config = dict(
    dataset='photos with spoken descriptions (Open Images, Localized Narratives)',
    encoder_arch='squeezenet',
    decoder_widths=[48, 96, 96, 96],
    codebook_size=1024,
    beta1=0.9,
    epochs=13.1,
    weight_decay=0.03,
)
Rows from block 5 of the decoder of a small image VQ-VAE, named by matrix and row number. Rows with one number belong to one channel. Each number is 500 + 25 x the weight over its row's rms, rounded and kept within 0 to 999. All counts start at 0. Numbers have three digits each.
After each channel's rows are labels from the 100 images, of 14976, where the channel reaches its highest value: "colour at peak" is the nearest of a few named colours to the mean colour under the peak. Only what is clearly more common there than usual is listed. The data: photos with spoken descriptions (Open Images, Localized Narratives).
# convs0: first 3x3 conv (decoder.decb.1.1.convs.0.weight, 96x96x3x3, each kernel summed), inputs 0-95
# convs1: second 3x3 conv (decoder.decb.1.1.convs.1.weight, 96x96x3x3, transposed, each kernel summed), outputs 0-95

convs0.52:529499488520495520516474410488533454495489525526525530485526515491506528486487504492473486494471512516521500515475503467500505513527551511527534522495513515532488471433516507523467513473506477478443520494492508527438493485513528510523505525527557499507522538522503509510532495510516508499
convs1.52:487461516463529517494511565539460569509522501489491473510490483513494468538525503466489476535498499504497530504478508507526517508474498503484486485520502495457532556549496476521520518484489535507518475459485514496544502522493479518487529471484495457492499496447538458499504522498476528529
colour at peak: pink

convs0.49:416468484473452510472485560493488555533499495498479496506511487514526490480492506485485509511515494488546479514542492519510504506473509467507402508530500509482495465506503477506516473519505484518498464469488504507477520507500522522509531501533536516506479481482507472537463511503480525521
convs1.49:560546531510536477526468453472509440453492500496523516500491498514476494500496528531487468491469519493475527508446531500456488508507472521494569487475480489499518523482489516449488523484494477466490514527493486486516498475515479519499504520467479531527503484519487545483539504504512481524
colour at peak: brown

convs0.81:524537515557531517515519475519514472506481528553530494486515489487516515481501475500477511502482515531482519498480472487482506517549507473478519557528534547530538530510492525525521530485554491492472548565525475489516505519499493486490499512470513457491508519491519507477513468519530468519
convs1.81:458490476496463505487478541505492497501497497494503494487511508516551454527507511475573486499501499460490488500550510495512486541446504477492432496514497486514449445500497472504498468514451502516511494512488499498500502519495492487492483508560509493493481485544511481498487482541456500442
colour at peak: white; pink

convs0.83:502513502494505497464498534548581510511472459513438467449498513514507507514513490520487516502529467500501474505504462501503499472508545444484502511449549518512455446495496513519512518524511480502552521495480485509535505492491507470485498544500493530493498513489518455493508481490499480487
convs1.83:494484445533506508512561485432507483487513524486547522507466469516503500478485485478531512462445496477474474506494511502499481523472475499491432494486485462507486485465499503472466500506471496486510513510546512482498496525484543513489506490503560488520496499546504498496531473519536524537
colour at peak: black

convs0.22:513515536508537457521489541508495467470508480476506510487449460489518482507531507473513517528504525489479506438496531523472464463463508511522461506492467471496502470475515479486485531498510507542529467534502447476499499496480463458506513498474472473461493484504466540494503506469470463504
convs1.22:512485498523471525488547505478539538487471505495498475485536501496536536471464466494549508441513469516534446499538492483532522490520514472488508492521504526556465457517493516516501480533515537477502525494491495511536497498531521480500506531523483514495529488535539474529492501488539530480
colour at peak: white; pink

convs0.69:452484512510512525475465491453527510482500448527463505481515461516537494476483500520515501503539475510560472524506485497513531513528512470456507477474527536549533516495464497525520523518501517498535529554484498551474446479505508507523504525483521515513492477512494520482480487501513501460
convs1.69:502489456492535510498529556515477509523488545489518492504492495516459427519516478495474446499455504497464525510462517479494504500423479527484491498472493485458514500546514485487509479437490505514471493477504516489547506496483520496488517478496460488499487482502510503546520532498485512516
colour at peak: white

convs0.82:526470501464518468504513471529507484459510480510472505531498537534480472476494519510490505508504493501526499474554495518450494471496481501506511499447503569454537518483491529461529482521509468566538468489499453504480473462480500500504463493495505515467504496466471520497490531474501494507
convs1.82:505493475546492527508546522462529532510471519481525489487491462488545477511509467468532531446511516497512477519503525496542499503496494504524493501552483491566479471525535476515481493494497487440474520469512519485532537525489506459478532490480485476501502497535513454506511520496509542497
colour at peak: black

convs0.44:481459494492522507508482532499485515475521510513490527504497470487476504510517486513493539530516529550512553517491487522514511516476509482499473505561521522501537582493526545535518510504528516531503534512513505506442478495480531500519501459491544535507507549536503467489509499490515481538
convs1.44:533510505509481500508509492505481477426474501487491477492494488535506497515468522500511448480479491477436489512469518523474478518486458484492564493483481456490495484523499471436515496472477499491490518499490509478543503503510505474479502472487435497521521445505489503530507552520519497476
colour at peak: black; white

convs0.64:509494504498511519487503501483515523550497468514512509496514513502496467525522474523516492492534482513580490522507486468524521529481498520476444466472514539534558486485518544520530442517535485547518509502497495547517480496501511528512493500508554524495486490490495512515494492510482500431
convs1.64:501479458498447497510525544505482494423519541500486469495491473560523486497476582496520463491453513491455497495506529493498496508468487484513563500501497469489496509526464479478517481462485510491476501487478491502503494495501490475503506491512456500499530468521504486479510525506527521539
colour at peak: white

convs0.92:520506492502520506489500420487497477528513485507514515493519521511486518485474528537514484511534502496488534518419480457501496499471506462489476533440525555494483504486468523526518492568527509474523510547500483524510472525506553531521497523508489482505508506511527488491488504495497511475
convs1.92:469480454514472509515528570501506506495477504497479459510490440519525455534480477492475452519450489502440462497547524515506492498505485475500475493553499470485516488495467486472519489473497508539494495499465499503481509514500531461501489485548512506508499490491520485489468562499512500502
colour at peak: pink

convs0.87:530520482535505505493507471496521479538528504514494536489527510505496512492508523531507483488532506512498488518449483491494524516449515462531478535485505547493540486487516527541492506517541494449483538549530492520479503539482513465523470526479510478481516558504560514454499506499501493540
convs1.87:484478505502484512508505548535494496486500482499491467502498461512526507542492481486535483528434490496449488491532505510507489505565499479496461496547505470477490504492490487486521491477487510551513490501470501504472497518506532466498458480554501492496523480474514474520481555502530506419
colour at peak: red

convs0.29:533513477507508498514496501513481502556515519512489477516467485501512501514504495527478524528510525519518499470486506487496480507513476483501498500523503514469578512515507539532493533480523515491412538521520444462468467530472484482475478490512571496468512538476513480498500500510499488540
convs1.29:500487534498515513491517501524487488473475478486502487467518527522511441530513516488569486511499500485509544497524522503511526526499509457458484487523492516507432475480509480500511496531476457450519496497484485507490497497482504491486461496528505508487515462531538445488478492514482520416
colour at peak: white; pink

convs0.7:507473539498484510476494496491549473478466463504496538488444488514495523540475479502484485513496488525538480504470507485505519495516536480482464507517515499497508437513521504527480511523510508536480519515494493531442447464488478441499462537493452523479492535466497490522505462499469487506
convs1.7:495492490501493507523526571517491498501510515496527475495547479513549499543517467499513483486470510478508550492495525498485485525486491514465479483542503502514448501519486516477515494515479511442519498484487495496570538521505520506491559500522484516507527479538535482466471526523529515451
colour at peak: pink; white

convs0.30:541514565465505517522516502496479480462503440536505490515473494490522456488494478521529516456504529521489519505474492477494487471502517524477522509462521488478489504518477500521514532472489524488489527510478451497509498534489510546479447511506518450486511420486529483512494484505509518466
convs1.30:481510463497495513498504504494502493518492542479508480484536525508559557512505531494460466525531506485509516504525500511498517516497493486486458479525485517523497493492491520487486524539491507474516495499509498496530512485489508517482536519547558506505440528559528503416490490512472518555
colour at peak: white

convs0.66:540521517513506517506485535458529498519465465518532499521534477511517496525541475515525493526549481513515471520509502493519537514546511557491531506450507530557530502535485514520474451471510465529513542499466496540536471517526514515508526497502467501496502507487509526500516486503506480466
convs1.66:488492469500449504512508465535487517441508528488489489485504446531509486506492486491530473536476514481472485508495529482508486512453493479510529499562489488483530525488475497496523500467483498485486512477517509489434485493486519461484518497504467486498521484456499500443492510512506531585
colour at peak: black; white

convs0.91:509511520506497510483502446468504463487492458512501541500528532505502487479470541523530500513531507498481526522420482464503511489499516477494525544453536541514462502468470502523506492534514494465533512560498494527497491515528548521521478521495488472509517494509536508480503505490504505447
convs1.91:476484444507473512510505555519510523497491511493487463510493444517526521532482450492479463525481486498445455501532524510507498497496495484520426490549495484470524487503467495480508496476498549543487490491473504502496507507491532462497495486548517501505480509487521496483481548496521502550
colour at peak: pink

convs0.45:503506483494521552536483517497517492470478485533491512443500456487481486522495505505522485498474532560487497514486534465509514518462572516534482546558514519513516491476524516532470515470558536511488503507502491536487517493493508469544501495453497500473493482508523499522488521507485486522
convs1.45:542522510475514524490495481520460495493521498458495499533501534521470528507497515495475490516477485468469513542473505527452465533500460494480538467450455466477510535506489513456509501518464490518518489495485542450502473523513485540454486469494513476547507497483509497504525511529504458514
colour at peak: black

convs0.21:501489497464528466506479523501469479459494510483475534509483475482465495490516520492514492515484528507437546452474509501514479480439498523516524524495472481459529535485490526513506518467504480500451459527489482444447532522487472469497511500475536478472479499512500523477514516485488491530
convs1.21:503503496508457513501532490484529502499531488492492464489529503513543539537473535491536465442473475489523453499513495511521513514558503454500495477518501526539476434517491507497519503529492535458503540486471491509506493509514540490495481538529491518495540480491534488520481492516543513461
colour at peak: pink

convs0.11:472494523494486491503489477449490487454489509500532546435480545480517485513516500518510477495479514539489482501477510510539508491490514444474468562518517512502500526441483503536525506525510482469521514531555497506471472491480491498534500504445526535475503486457507508521499486489483519483
convs1.11:550512487528491517514499553527503508518492503489477466504518478525520533515470443489512524478470488484489491498518555503508493509536495477500569484515491495474490487510491513480512516488492531471460509495446492503493535522506542422485552498530492498508503518472515500460503533513526480537
colour at peak: white

convs0.61:511493479527500535522531485471493501523490549508546519435486497481518522482486479492482503451526537504497501531484516488489524498512549535535500528502491507512520502527526486514449512472516528483462535501545522520562519522468550509526526477480511487499503498522501527498511491497480546456
convs1.61:492452518452508495498467517533461534485571499507481472501493492510479495539522588485513497545497498497451543490499469521501502503467496482493485502494515469449527549506489509502510522495489507530522480469493509499500473511504458548502474462517529473487500499479497460503498505501492518518
colour at peak: brown

convs0.47:497484516529506532474522513531491535471506463538471461503479460524493508527480512497505507536504466555472492529506497512500507517477536472482508514561538497490574540539488538507537536462530500537513506489488507520511487492511550518521529497472514481514504476481536491506497515499524484525
convs1.47:531536493497510503524468487509477461480499507469508513518499521515478506510510528494471470516471509471441522540441521525453470522490450510505534488457457457492521528493496488447495516469470487497502492505500537450487505514495489503463491454479480474544490495509483509501523535521499462488
colour at peak: black

convs0.6:519493445558529510487525493481494465507518537512492502513497519515498532474514484505504489472538487521448515494457473490482502523487520476481468537486492527508561527527496549511520450479526469457452548502527488518490477490493507497500513523484498490495562505521512467496511470523530493492
convs1.6:464496556508506505513470549555497496499502471493498500478480461489533492531529469490553522547522517492472511505514507521502481504535495497520472507569492477502500518474490501483539500474490478537512480545512505493433516509507499460495477493535487496503469496487494504491494533506470536440
colour at peak: pink