python train.py --train_examples=203450 --crop_scale_min=1 --decoder_activation="elu" --decoder_weight_standardization=false --max_steps=20900
Rows from block 1 of the decoder of a small image VQ-VAE, named by matrix and row number. Rows with one number belong to one channel. Each number is 200 + 40 x the weight over its row's rms, rounded and kept within 0 to 999. All counts start at 0. After the name is the row's rms in percent of the matrix's.
After each channel's rows are labels from the 100 images, of 14976, where the channel reaches its highest value: "peak at" is the part of the image that holds the peak; "colour at peak" is the nearest of a few named colours to the mean colour under the peak. Only what is clearly more common there than usual is listed. The data: photos with spoken descriptions (Open Images, Localized Narratives). In brackets: how many of the 100.
# convs0: first 3x3 conv (decoder.mid.1.convs.0.weight, 96x96x3x3, each kernel summed), inputs 0-95
# convs1: second 3x3 conv (decoder.mid.1.convs.1.weight, 96x96x3x3, transposed, each kernel summed), outputs 0-95

convs0.60,124,152,180,196,223,182,229,186,231,189,221,97,231,203,207,201,181,147,208,182,148,197,206,221,243,206,246,190,231,224,186,194,260,201,216,188,160,192,168,206,180,146,224,229,129,243,218,140,229,192,195,224,197,190,282,170,191,214,189,229,185,189,184,139,124,209,233,229,227,228,182,178,279,278,117,180,112,157,279,208,255,114,236,216,110,183,176,178,228,318,221,185,204,168,243,177,207
convs1.60,072,261,240,237,220,303,164,192,191,109,184,283,246,260,174,184,226,227,259,208,177,278,198,136,208,260,213,223,208,171,146,189,204,152,180,167,255,200,269,205,203,282,266,202,203,224,206,247,185,273,197,169,218,153,163,259,161,179,162,218,236,222,227,164,244,226,124,196,199,186,215,223,189,144,167,221,198,230,253,165,130,140,201,191,287,234,229,203,213,169,161,208,187,201,211,200,161
peak at: centre (78)
colour at peak: brown (60)

convs0.15,147,194,151,204,141,118,167,149,161,124,216,188,160,125,138,200,146,170,188,188,180,202,193,124,175,178,170,200,173,203,196,137,195,152,225,186,212,200,185,123,156,130,147,209,195,275,146,222,215,169,181,156,205,183,161,218,195,151,97,181,147,221,159,140,183,177,211,186,200,208,178,239,193,171,245,123,153,192,186,189,150,211,239,139,217,192,253,179,139,140,184,236,197,276,139,192,163
convs1.15,121,145,182,218,211,281,217,200,211,240,204,152,161,184,258,141,166,209,176,87,105,231,174,247,160,230,202,193,203,210,218,214,190,204,183,193,227,198,235,249,223,224,176,207,250,175,223,190,192,189,183,271,192,176,197,154,149,262,212,169,238,183,202,204,245,174,210,183,209,218,191,205,188,215,130,215,282,189,212,187,198,129,100,220,198,198,142,274,250,196,264,168,185,104,281,285,186
peak at: bottom centre (50)
colour at peak: pink (38)

convs0.77,083,130,183,155,167,218,245,233,179,164,204,177,168,234,171,298,149,175,174,150,183,199,200,206,279,177,217,107,199,186,246,236,185,185,110,182,219,212,192,274,212,229,228,136,171,204,158,210,225,187,259,178,172,148,240,174,160,144,246,180,112,154,181,234,155,214,227,217,209,153,207,258,264,182,159,174,142,242,208,155,209,174,213,136,208,177,199,219,206,181,246,237,83,176,167,198,201
convs1.77,115,243,194,142,193,185,222,227,221,204,218,170,214,232,224,199,234,239,273,192,219,249,214,292,182,239,191,168,184,213,211,134,191,159,226,201,204,192,191,224,195,178,258,213,212,131,292,281,195,194,133,245,247,270,154,244,267,179,164,93,241,204,192,187,165,200,168,183,170,182,188,216,198,237,207,186,216,198,253,269,160,152,182,198,212,178,114,229,199,190,137,222,183,173,290,118,267
peak at: middle right (31)
colour at peak: black (37)

convs0.1,073,174,184,209,258,146,210,188,170,119,141,135,197,229,192,158,181,227,150,210,114,171,156,224,264,201,200,156,253,204,132,257,230,161,217,214,197,219,160,123,145,90,155,224,235,113,172,114,181,206,195,166,185,260,143,158,193,165,134,170,190,195,220,218,146,219,259,156,204,217,199,188,180,203,221,192,185,186,203,187,213,155,163,261,194,198,173,249,229,222,259,124,202,180,228,220,224
convs1.1,083,256,183,198,200,194,229,261,231,310,257,247,200,139,239,182,198,155,224,181,171,220,227,188,221,183,229,183,215,183,212,144,191,287,190,221,240,197,212,216,127,223,187,196,163,236,231,193,194,215,227,247,219,81,305,291,235,232,180,309,134,194,199,208,225,200,148,204,244,179,205,250,143,145,140,221,176,196,237,159,179,180,249,199,170,252,186,169,187,192,178,215,161,242,197,214,185
peak at: middle left (30)
colour at peak: black (26)

convs0.16,094,247,145,242,249,125,152,235,214,218,178,230,115,189,163,262,285,132,183,203,175,195,209,237,170,189,186,172,231,149,224,130,187,192,213,157,166,190,162,165,154,214,191,229,193,136,243,206,166,203,184,208,214,287,215,228,207,244,243,219,225,228,183,209,128,179,207,168,242,226,171,154,181,90,121,184,229,162,250,177,134,196,188,227,194,215,145,197,235,133,185,220,267,136,258,205,222
convs1.16,146,147,177,199,208,265,262,160,187,173,221,96,143,181,259,158,192,218,214,190,189,152,222,192,228,268,152,195,214,209,121,280,202,177,207,261,167,201,157,211,210,172,144,203,216,166,143,201,190,197,204,225,190,149,284,192,196,251,186,145,235,182,198,232,119,196,132,205,190,219,203,269,182,272,220,177,192,210,158,197,245,262,209,184,178,148,228,185,204,253,256,94,214,209,133,237,161
peak at: centre (61); middle right (30)
colour at peak: black (30)

convs0.81,080,188,187,217,236,221,190,262,211,157,221,216,234,153,206,153,230,150,276,171,157,160,230,325,155,199,179,199,198,160,192,114,219,151,233,180,151,209,191,218,160,190,244,215,277,219,230,174,227,213,214,293,239,188,217,220,174,215,157,247,222,195,208,231,164,131,201,224,183,235,190,213,196,206,214,137,185,201,292,244,182,203,259,233,107,145,166,190,176,248,260,244,209,103,215,207,172
convs1.81,092,194,204,178,208,238,168,148,268,222,175,176,203,173,280,137,214,173,153,169,178,253,182,62,200,242,260,209,200,216,221,240,186,278,184,211,200,199,60,208,191,197,246,198,198,217,155,159,205,227,211,139,186,210,237,147,190,184,285,161,191,213,215,229,215,228,166,201,284,208,208,182,167,166,229,204,245,248,201,214,152,249,170,216,236,206,194,186,267,210,239,180,208,221,293,241,162
peak at: middle left (34)
colour at peak: black (26)

convs0.33,104,231,136,134,213,143,173,227,202,128,188,165,166,242,177,193,208,199,163,121,187,194,148,178,212,187,202,152,202,169,181,214,203,197,180,156,175,165,199,210,178,179,287,200,214,162,206,224,181,154,181,187,211,220,284,170,118,204,182,156,167,159,207,196,145,205,202,168,194,182,191,232,170,159,137,204,157,215,149,139,126,178,99,189,227,85,231,154,168,117,149,150,178,125,166,169,183
convs1.33,097,217,194,212,186,235,257,151,163,252,190,228,180,187,166,222,197,148,261,271,251,170,177,181,227,224,170,172,202,261,200,149,203,166,174,268,224,203,255,252,254,216,146,201,114,239,182,151,212,219,198,198,180,214,89,213,206,124,177,159,213,199,209,197,203,287,200,208,171,217,200,158,207,200,257,185,324,132,172,222,218,189,206,216,142,219,174,181,186,162,155,233,188,293,126,175,168
peak at: top centre (60); bottom centre (35)
colour at peak: brown (63)

convs0.86,085,237,198,265,217,247,204,202,201,234,157,222,166,136,175,155,268,227,256,187,250,218,185,274,89,258,176,177,167,269,233,175,196,206,212,272,207,219,312,284,261,285,191,232,130,168,158,177,174,225,154,269,206,152,211,204,195,148,216,205,222,210,206,160,198,213,173,207,208,217,212,182,182,279,230,206,180,159,141,178,220,219,197,222,204,198,172,187,95,212,180,210,215,233,190,210,176
convs1.86,094,134,211,219,203,205,149,209,222,158,170,215,193,266,224,187,187,145,151,227,183,205,178,179,278,181,241,218,200,156,158,246,209,160,251,136,190,204,120,105,190,152,212,179,134,271,173,152,220,185,237,178,167,252,166,167,149,162,151,157,219,198,205,191,142,183,202,200,209,230,205,155,217,233,224,211,175,224,169,225,184,167,186,202,165,210,231,251,373,194,265,215,221,173,168,251,243
peak at: centre (51)
colour at peak: white (35)

convs0.23,095,185,210,165,218,185,275,281,315,213,249,256,216,243,212,197,221,101,205,184,190,197,235,240,230,178,141,200,179,162,184,219,181,168,195,159,214,204,109,182,129,250,203,229,171,154,212,190,179,193,154,217,225,177,225,186,168,226,201,230,256,189,205,270,98,206,121,198,201,194,211,204,203,234,136,173,231,215,216,162,199,172,205,229,119,149,175,251,192,229,162,238,147,96,186,225,193
convs1.23,088,158,163,159,210,158,221,180,120,229,182,147,173,171,197,203,206,225,240,234,244,248,170,191,102,323,305,162,205,242,218,150,182,172,208,230,186,212,221,205,252,205,239,188,232,204,144,183,194,193,200,167,203,285,303,182,253,177,211,188,131,206,201,185,146,185,236,185,167,216,190,261,189,144,129,164,245,232,171,196,150,225,201,199,211,215,180,154,152,237,289,189,174,243,209,212,194
peak at: bottom centre (33)
colour at peak: black (42)

convs0.79,078,218,226,203,132,171,198,187,255,183,190,233,193,123,155,155,168,157,243,213,242,232,153,154,241,238,218,127,179,179,179,214,195,233,185,180,190,196,142,170,184,163,233,171,207,173,92,203,185,142,217,197,164,203,224,181,250,147,196,170,219,226,153,214,149,220,187,176,123,218,190,192,209,159,144,278,161,234,141,171,173,166,198,115,238,95,196,172,142,107,195,143,174,249,144,179,204
convs1.79,101,166,171,203,177,209,201,200,181,210,237,241,148,254,270,210,191,123,131,73,145,164,178,185,195,200,167,191,207,218,198,308,199,145,144,231,184,215,265,246,257,231,142,200,199,212,258,166,198,181,141,210,209,121,176,174,179,284,190,206,190,209,179,190,225,233,186,186,310,189,188,227,259,262,253,159,242,197,250,185,231,220,180,209,172,216,214,171,226,227,173,194,190,121,222,184,169
peak at: top centre (41); top right (25)
colour at peak: white (56)

convs0.35,094,105,198,174,164,204,198,196,224,250,202,202,206,117,165,103,118,156,182,210,155,126,209,178,216,165,219,235,185,254,207,215,189,172,133,228,166,230,213,234,217,233,175,173,165,250,181,202,159,218,154,223,102,196,212,114,188,141,178,226,194,112,188,219,215,210,118,213,263,206,189,201,252,250,147,166,216,151,233,242,223,157,205,165,174,183,210,210,224,233,120,162,176,191,169,138,167
convs1.35,101,226,161,189,216,167,154,220,196,114,196,233,236,240,194,215,190,255,237,182,146,292,212,176,143,214,202,220,189,151,129,241,203,182,250,163,185,193,139,128,121,177,283,209,288,161,208,191,207,196,219,194,205,243,212,186,238,271,143,163,241,223,201,205,193,280,250,181,149,197,206,227,153,166,193,183,172,213,182,184,118,273,204,195,224,189,192,182,201,230,240,229,217,218,258,298,271
peak at: centre (84)
colour at peak: grey (65)