A small image VQ-VAE, trained from scratch.
Training: adamw at rate 0.0023, 20900 steps, batches of 128.
Data: 203450 training examples, 13.1 epochs.
Rows from block 3 of the encoder of a small image VQ-VAE, named by matrix and row number. Rows with one number belong to one channel. Each number is 500 + 25 x the weight over its row's rms, rounded and kept within 0 to 999. All counts start at 0. Numbers have three digits each.
After each channel's rows are labels from the 100 images, of 14976, where the channel reaches its highest value: "place" is the part of the image that holds the peak. Only what is clearly more common there than usual is listed. The data: photos with spoken descriptions (Open Images, Localized Narratives). In brackets: how many of the 100.
# sq0: squeeze pointwise conv (encoder.blocks.3.sq.0.weight, 48x192x1x1), inputs 0-95
# e10: expand pointwise conv (encoder.blocks.3.e1.0.weight, 96x48x1x1, transposed), outputs 0-95
# e30: expand 3x3 conv (encoder.blocks.3.e3.0.weight, 96x48x3x3, transposed, each kernel summed), outputs 0-95

sq0.22:474536494517503488514527496497481482510498483470487483492531521507536531512522474516488504514491480505498537480483501495482504501480521459506513510507479517543519504535500533516532487499526508519506493515488498482474489492484464500534510488540473492484511503462500498484546494464469472498
e10.22:505472507464481491476507446503498472509441532494480453491494488447479510539501493532508501457502458517507499480488510497505473506507497548517493468496484496502485522497466464529501506515510466522466510402499454491503509551499507519489466508492469482511493517496510533476529518462513497514
e30.22:454474496484503482479480431512473488474452461472481510455493474477504458456466516514464475507467474513462487498477491482539478472484477494494473490475453484474507516484480487482470484477474470468497504493476471481462486492484480461490518498455485492492486506464471495494481532479466479471
place: top right (35); top left (29)

sq0.27:530485480494540495588478468476501481496551537482509560470490454508483505457453489534491468461560501495454495483515469505480505510484499503495529523464509530488485507484480484538473520449580452505532476492491518492491514549501480472485418506521516512508486475511501501558486487502497493513
e10.27:534507485518511524528491467485493447491513495489507489464517520520499544527550525509448461501524433523484494517529496499505518474499522511512519509537482509472477478475502516463532478482465513501472493436534473502508508517478477520469499481501465498487511471569482522528480524479504522522
e30.27:488485492455517481496522461481481468497517503496478483459496460483541483486530529511474500506471463510453532478495490490529497519540496507461512485506458495460511459509435522515529494548492482505535521536490510501485447524468502506545490510566478474488485503538494512504480499499487512480
place: top left (52)

sq0.35:474513483502528516502498512462461489529487491474514473496489507492532521502500502516466453501493498512495503481487527512516463470482452476505479520479492481541508521518494525525499488506502472493507468508479464493506482505517454431480518497532503510487547496480518496492519485493476465484
e10.35:479470495463466494483472499496535510440496512491499496543440504487510510480510512518520509500518504459518499447543468474486502477487508528523498469514498502533514509475479442528520437459531483494512506514454512492477451496500499467505463519469476491477523510454506477495529503467523506502
e30.35:489516517480509499498497473465488438518481506452449496493503515480536511408506468514502514508467493521496461519487500510509483499450518519475503491496504511512517451495477486469478498528488508492434489488471477483507440513511508505509507505488446485488447507466485497520520535494480485488
place: top left (26)

sq0.26:503488481531544523499489490497499491590514527506543487522530512515508548556519527526493482519516469478517489504507525464473502522499484507484513606484525521489487564508537524483523526527474517521546523490538519538516505520512490469500543487498479515523545476501471528521513491508519489491
e10.26:508486512464496513471481471507518502478476492473469470521474463475504504522494470480476511490514483501483496458516491466514483471478508515514450487470472524529465513453487436513498470502496480512490515449478466506525519504499490518476474484469462408478455495488484501518509517487515458513
e30.26:519502526446484503510498488477512491495477491477463497485491474477525478471519506493474463501467460482492482472489504513523501495428519522524454486514479473506486498493397513509487531523476492496477495471472499494527501498528479516514564509458501505473479515469493487529499555484497496484
place: top left (50)

sq0.4:500493509519505498483496493498513502493505520521472503528522520505464524500531511493503482516508494480515467508509509497484505513493491530478507502497519511480485484492495501487520507517485518511505497460519518509477513517476499489497512511484501473526498497498484530521501522518510507498
e10.4:482479479499509497491484511511504454467506482511510500545547520519499546464472533456518495519525475458492507480455472487513518448474474505516478529504522534490484490485446497478486492513498485470541541487493458517527504472510444523496507470482509461460503525536518488463500488510467492470
e30.4:472513487482499520505514494526502517517533512513523509491482534524420474519505510458509474471514551494470491476513489469530491478485465440490508443538464494500468501504494504491484488441512514476512513502490513476432504524439490461485505482476499506514522479486520510483489492475538501495
place: top right (25)

sq0.29:485508470503540516509497505477478490585494505495542462499504497495516527519503498526468447504504474496492506489495518491464473486491459481499503560476498493511501597533508539505506501509441477503525490499507496510515490498516473442468523475522473508487678489485492489497526477502490476493
e10.29:466487514452484548472480493498528498473460506478480495535469463473494516483480488476525514488502510464500498465525482465493501482471528513503485485495500533550490498461488475522474466469539480483522491483434445512497471477512476455488462497464493470474490507451518473517521515477505489521
e30.29:512496534463498485500504487478505443508506499492476493498499511457526491434513470511503490510477520501489483506463493503537491497407524527475478494499481482513512455493442492459495529524486508498440505493451492467514451516506499499529529508482468496507460509488504498523514550494493497487
place: bottom left (28)

sq0.19:486506524488500492464533477481494485484466505507482507544515529539463545480546521467499491530474495484530505502496528470486482470501492515469461466464507509466493481486510519462531509554487514507487533470487534533476483483474480521484591475474473473481482461475473483506516493512521504464
e10.19:470483469503503486492502484477483543500492493483509515483519505527471478463464494447528540493470490463484465517488520532510464507522479479472443530478489518511486517486451532466457494498493502482511454495514488490510481432551502499494512459504496513486503513466481496453500456517474460516
e30.19:462501493517496508504513483540524512508511524514524485506491509517437468517457526479497457472517536459493485522541538507530484455486442489506511477499466494514486499519526492500500491467493514477464482473462493519449513486470477461475515456465506514539524466488514482464536493480534490514
place: top left (25)

sq0.30:531490472509510525517485487488496492550495531503682507503509504507494525529508520501470454501522505493498489495511510511500495509485473503496521558476508502494503572496542499513502494504455518501503489490557492492539506509562484449467515509494502538502531492520507518495499499502505467505
e10.30:489529557485490515474476504517510515467452503460498472529457479469516502482495457467475499528517475474470495458523466453529493474504502509488486478479487532532492486466515464475442479492505479502522508499455455546531469477524494479459509467483488485453486509510491486511492488492506485492
e30.30:534503535491488482522488535488513458507515513491470494502490484458497493430509484485478452486471484459500497496480508510506498500404515518486456483498485485513497496504460485487505579508486485496451487473484479482548466504517467523541543496495477513503465496501503494496495520504496494490
place: top centre (36); top right (27)

sq0.33:543508464482512523469504513476512513503514539498519473502493502514493510531506503469494497500480543504507479513500497520518508501498507514519449504508518522498499506497540499503486493500512554480479512494547511536530533474528499506520503488499529521481510499527507499507496511510544496501
e10.33:485507501500459439496492505523505483470523477496514499493477480482509482555479495486536533526493461463465495474524464503526539495477495528474480507515510515458462505477497467516467478494469500460506498514448447468498493518547484452491504506475477468470532531502489475523488481493515465470
e30.33:531531477494563530505534525480472468477508520469502517508495496504509482509501501478440471461518544520458508501482477474507491507460482433464479465502442477503533477492509498496472449499459476490443477497503518479479498499473467515503522515508503464490494541514520483502504491513484498499
place: top centre (39)

sq0.2:546486502491512514515492493453487496520484510484565503487484496486504508507488491497449494488503509511485494491489488519514491485445447480502497525500481487497501538497516500509480487498509502483503489502543487487566495499603505402475510509498510704490516496541522485483500502497489508494
e10.2:475535574470484514477487506509527510469467508475510483519462493440507507472480473470491500530497484485480517475551484473527510484493523505489499498489489537522508499473532491482466473465514470489508522516453468552520471486514489473467506496446498495452487510518485473541494472490509470475
e30.2:531494561458498479509491540473502463498506500488465508492505495482506510458504474484482476501477489482497507496465488494507490518408521514482480499485499488494495503496491489475504549510504483498416492483500485472549421507524476521554507508503462520495477513509475491504485509498473488480
place: top right (47)

sq0.23:505573473545502494508456492486488502499545495478493487429555512517485457512508422563443483507546503495459487482491440503501495534444535460481532522497490541477493531462527493502534522480507499625550478478533498474494491515495491501554474483479485469528500489498496531512502479454473485496
e10.23:524475510476559476491493458501461469482490489473469484537474518473463487520519478502462510481523446511474491484496489491476508516485476509506517490509479499491468487520481474523513509526514477570475530436491471501493525514500505533473462519495455493510481522512455549484490508451481508485
e30.23:449490488483481517509470451510511512528488492503497488460488454507479464518462506488493451470508486474463493488513526530497511469495462496538458486498470479517493511516482442527489495471485474456498481486491465515465520486526407458487536487484509513497465475489511492480504515501507509506
place: middle left (28)

sq0.25:495493490498481501474508524508524508485496501526485487517496504516494518462511508478504494502495506499520499502506503490495526508510494509506487477531524491478500480475473478489497504496491517511481501489480499514504513469492516496504508503492504489486483518508486498511487503506513507492
e10.25:475509512495519494480462531540514492490516459484507476518506471496511538458496501493524481514511502450511512440517479470480486457498519540490468517537523520508506512497501484492494446523448486493563470530506478533518479467489466490496475516481506488482570506506513471524512482496538467490
e30.25:485528494498496498450498513547502533517534534497530474521520537480478503530479531470502525484541555488524523538539495493565481480489487476512490500517533574525473461503519497498464472473495501501493502469484477492465517526495504485447497499483528524502523471508526501504519541514508514511
place: top centre (28); top right (25)

sq0.15:499500474511507513522498506521531523520514495514505531509495482486493522516492492524503499490522520522491512509505491526512515518493514520480512523519495520494520512516506510527497533519507493512535521485524524525493515562484508472498512532517526497536516507497513510541526506520502518523
e10.15:515472483510513519499503467503494480509510498490465443514488474497490527480517489498494470490517452480491457500538473441520509490483524531534482512518491525504489504489502481454511468525490513502496484395501458518492514500496493532485479474496474424472500474506509520517513518477526505534
e30.15:493506510459444468500461464477492462505477500508459475481459492467500507480502500484490492524464487479523504481480493495527507485518501528463453509494507520473486441487416504510503502518525503483481467473516508479511481455505493477499551479522447456488472471516489473486498528474504487488
place: top left (32)

sq0.34:509490473499515505497502490479490489537498499481608497488491489480504500521486495494464474484515509499483499480490492506499499495473464476493496541504484498503505545509522506500489482497492485490507485502530493481524484502714489426475506514501500566485536497509509492482498488485476489496
e10.34:462534569465494513472485510512526514470455509497503492532466495469507514473466466484487494526509473488468521480555488463510498476490537504478497466481485520512518493477519461499467464454523471504527510511451472535501464467516491474474517504456488492444482487507489487526510478501516489487
e30.34:531499556466503482507502528473501466493503494489470516491501496475516503439517473492485476507468482485488494486459493498505486519410521514482476485482483476500502489496472495476507572517497490493430503489489486473546446517520482526551505515492459510496464522501485492518481513502483484483
place: top right (39)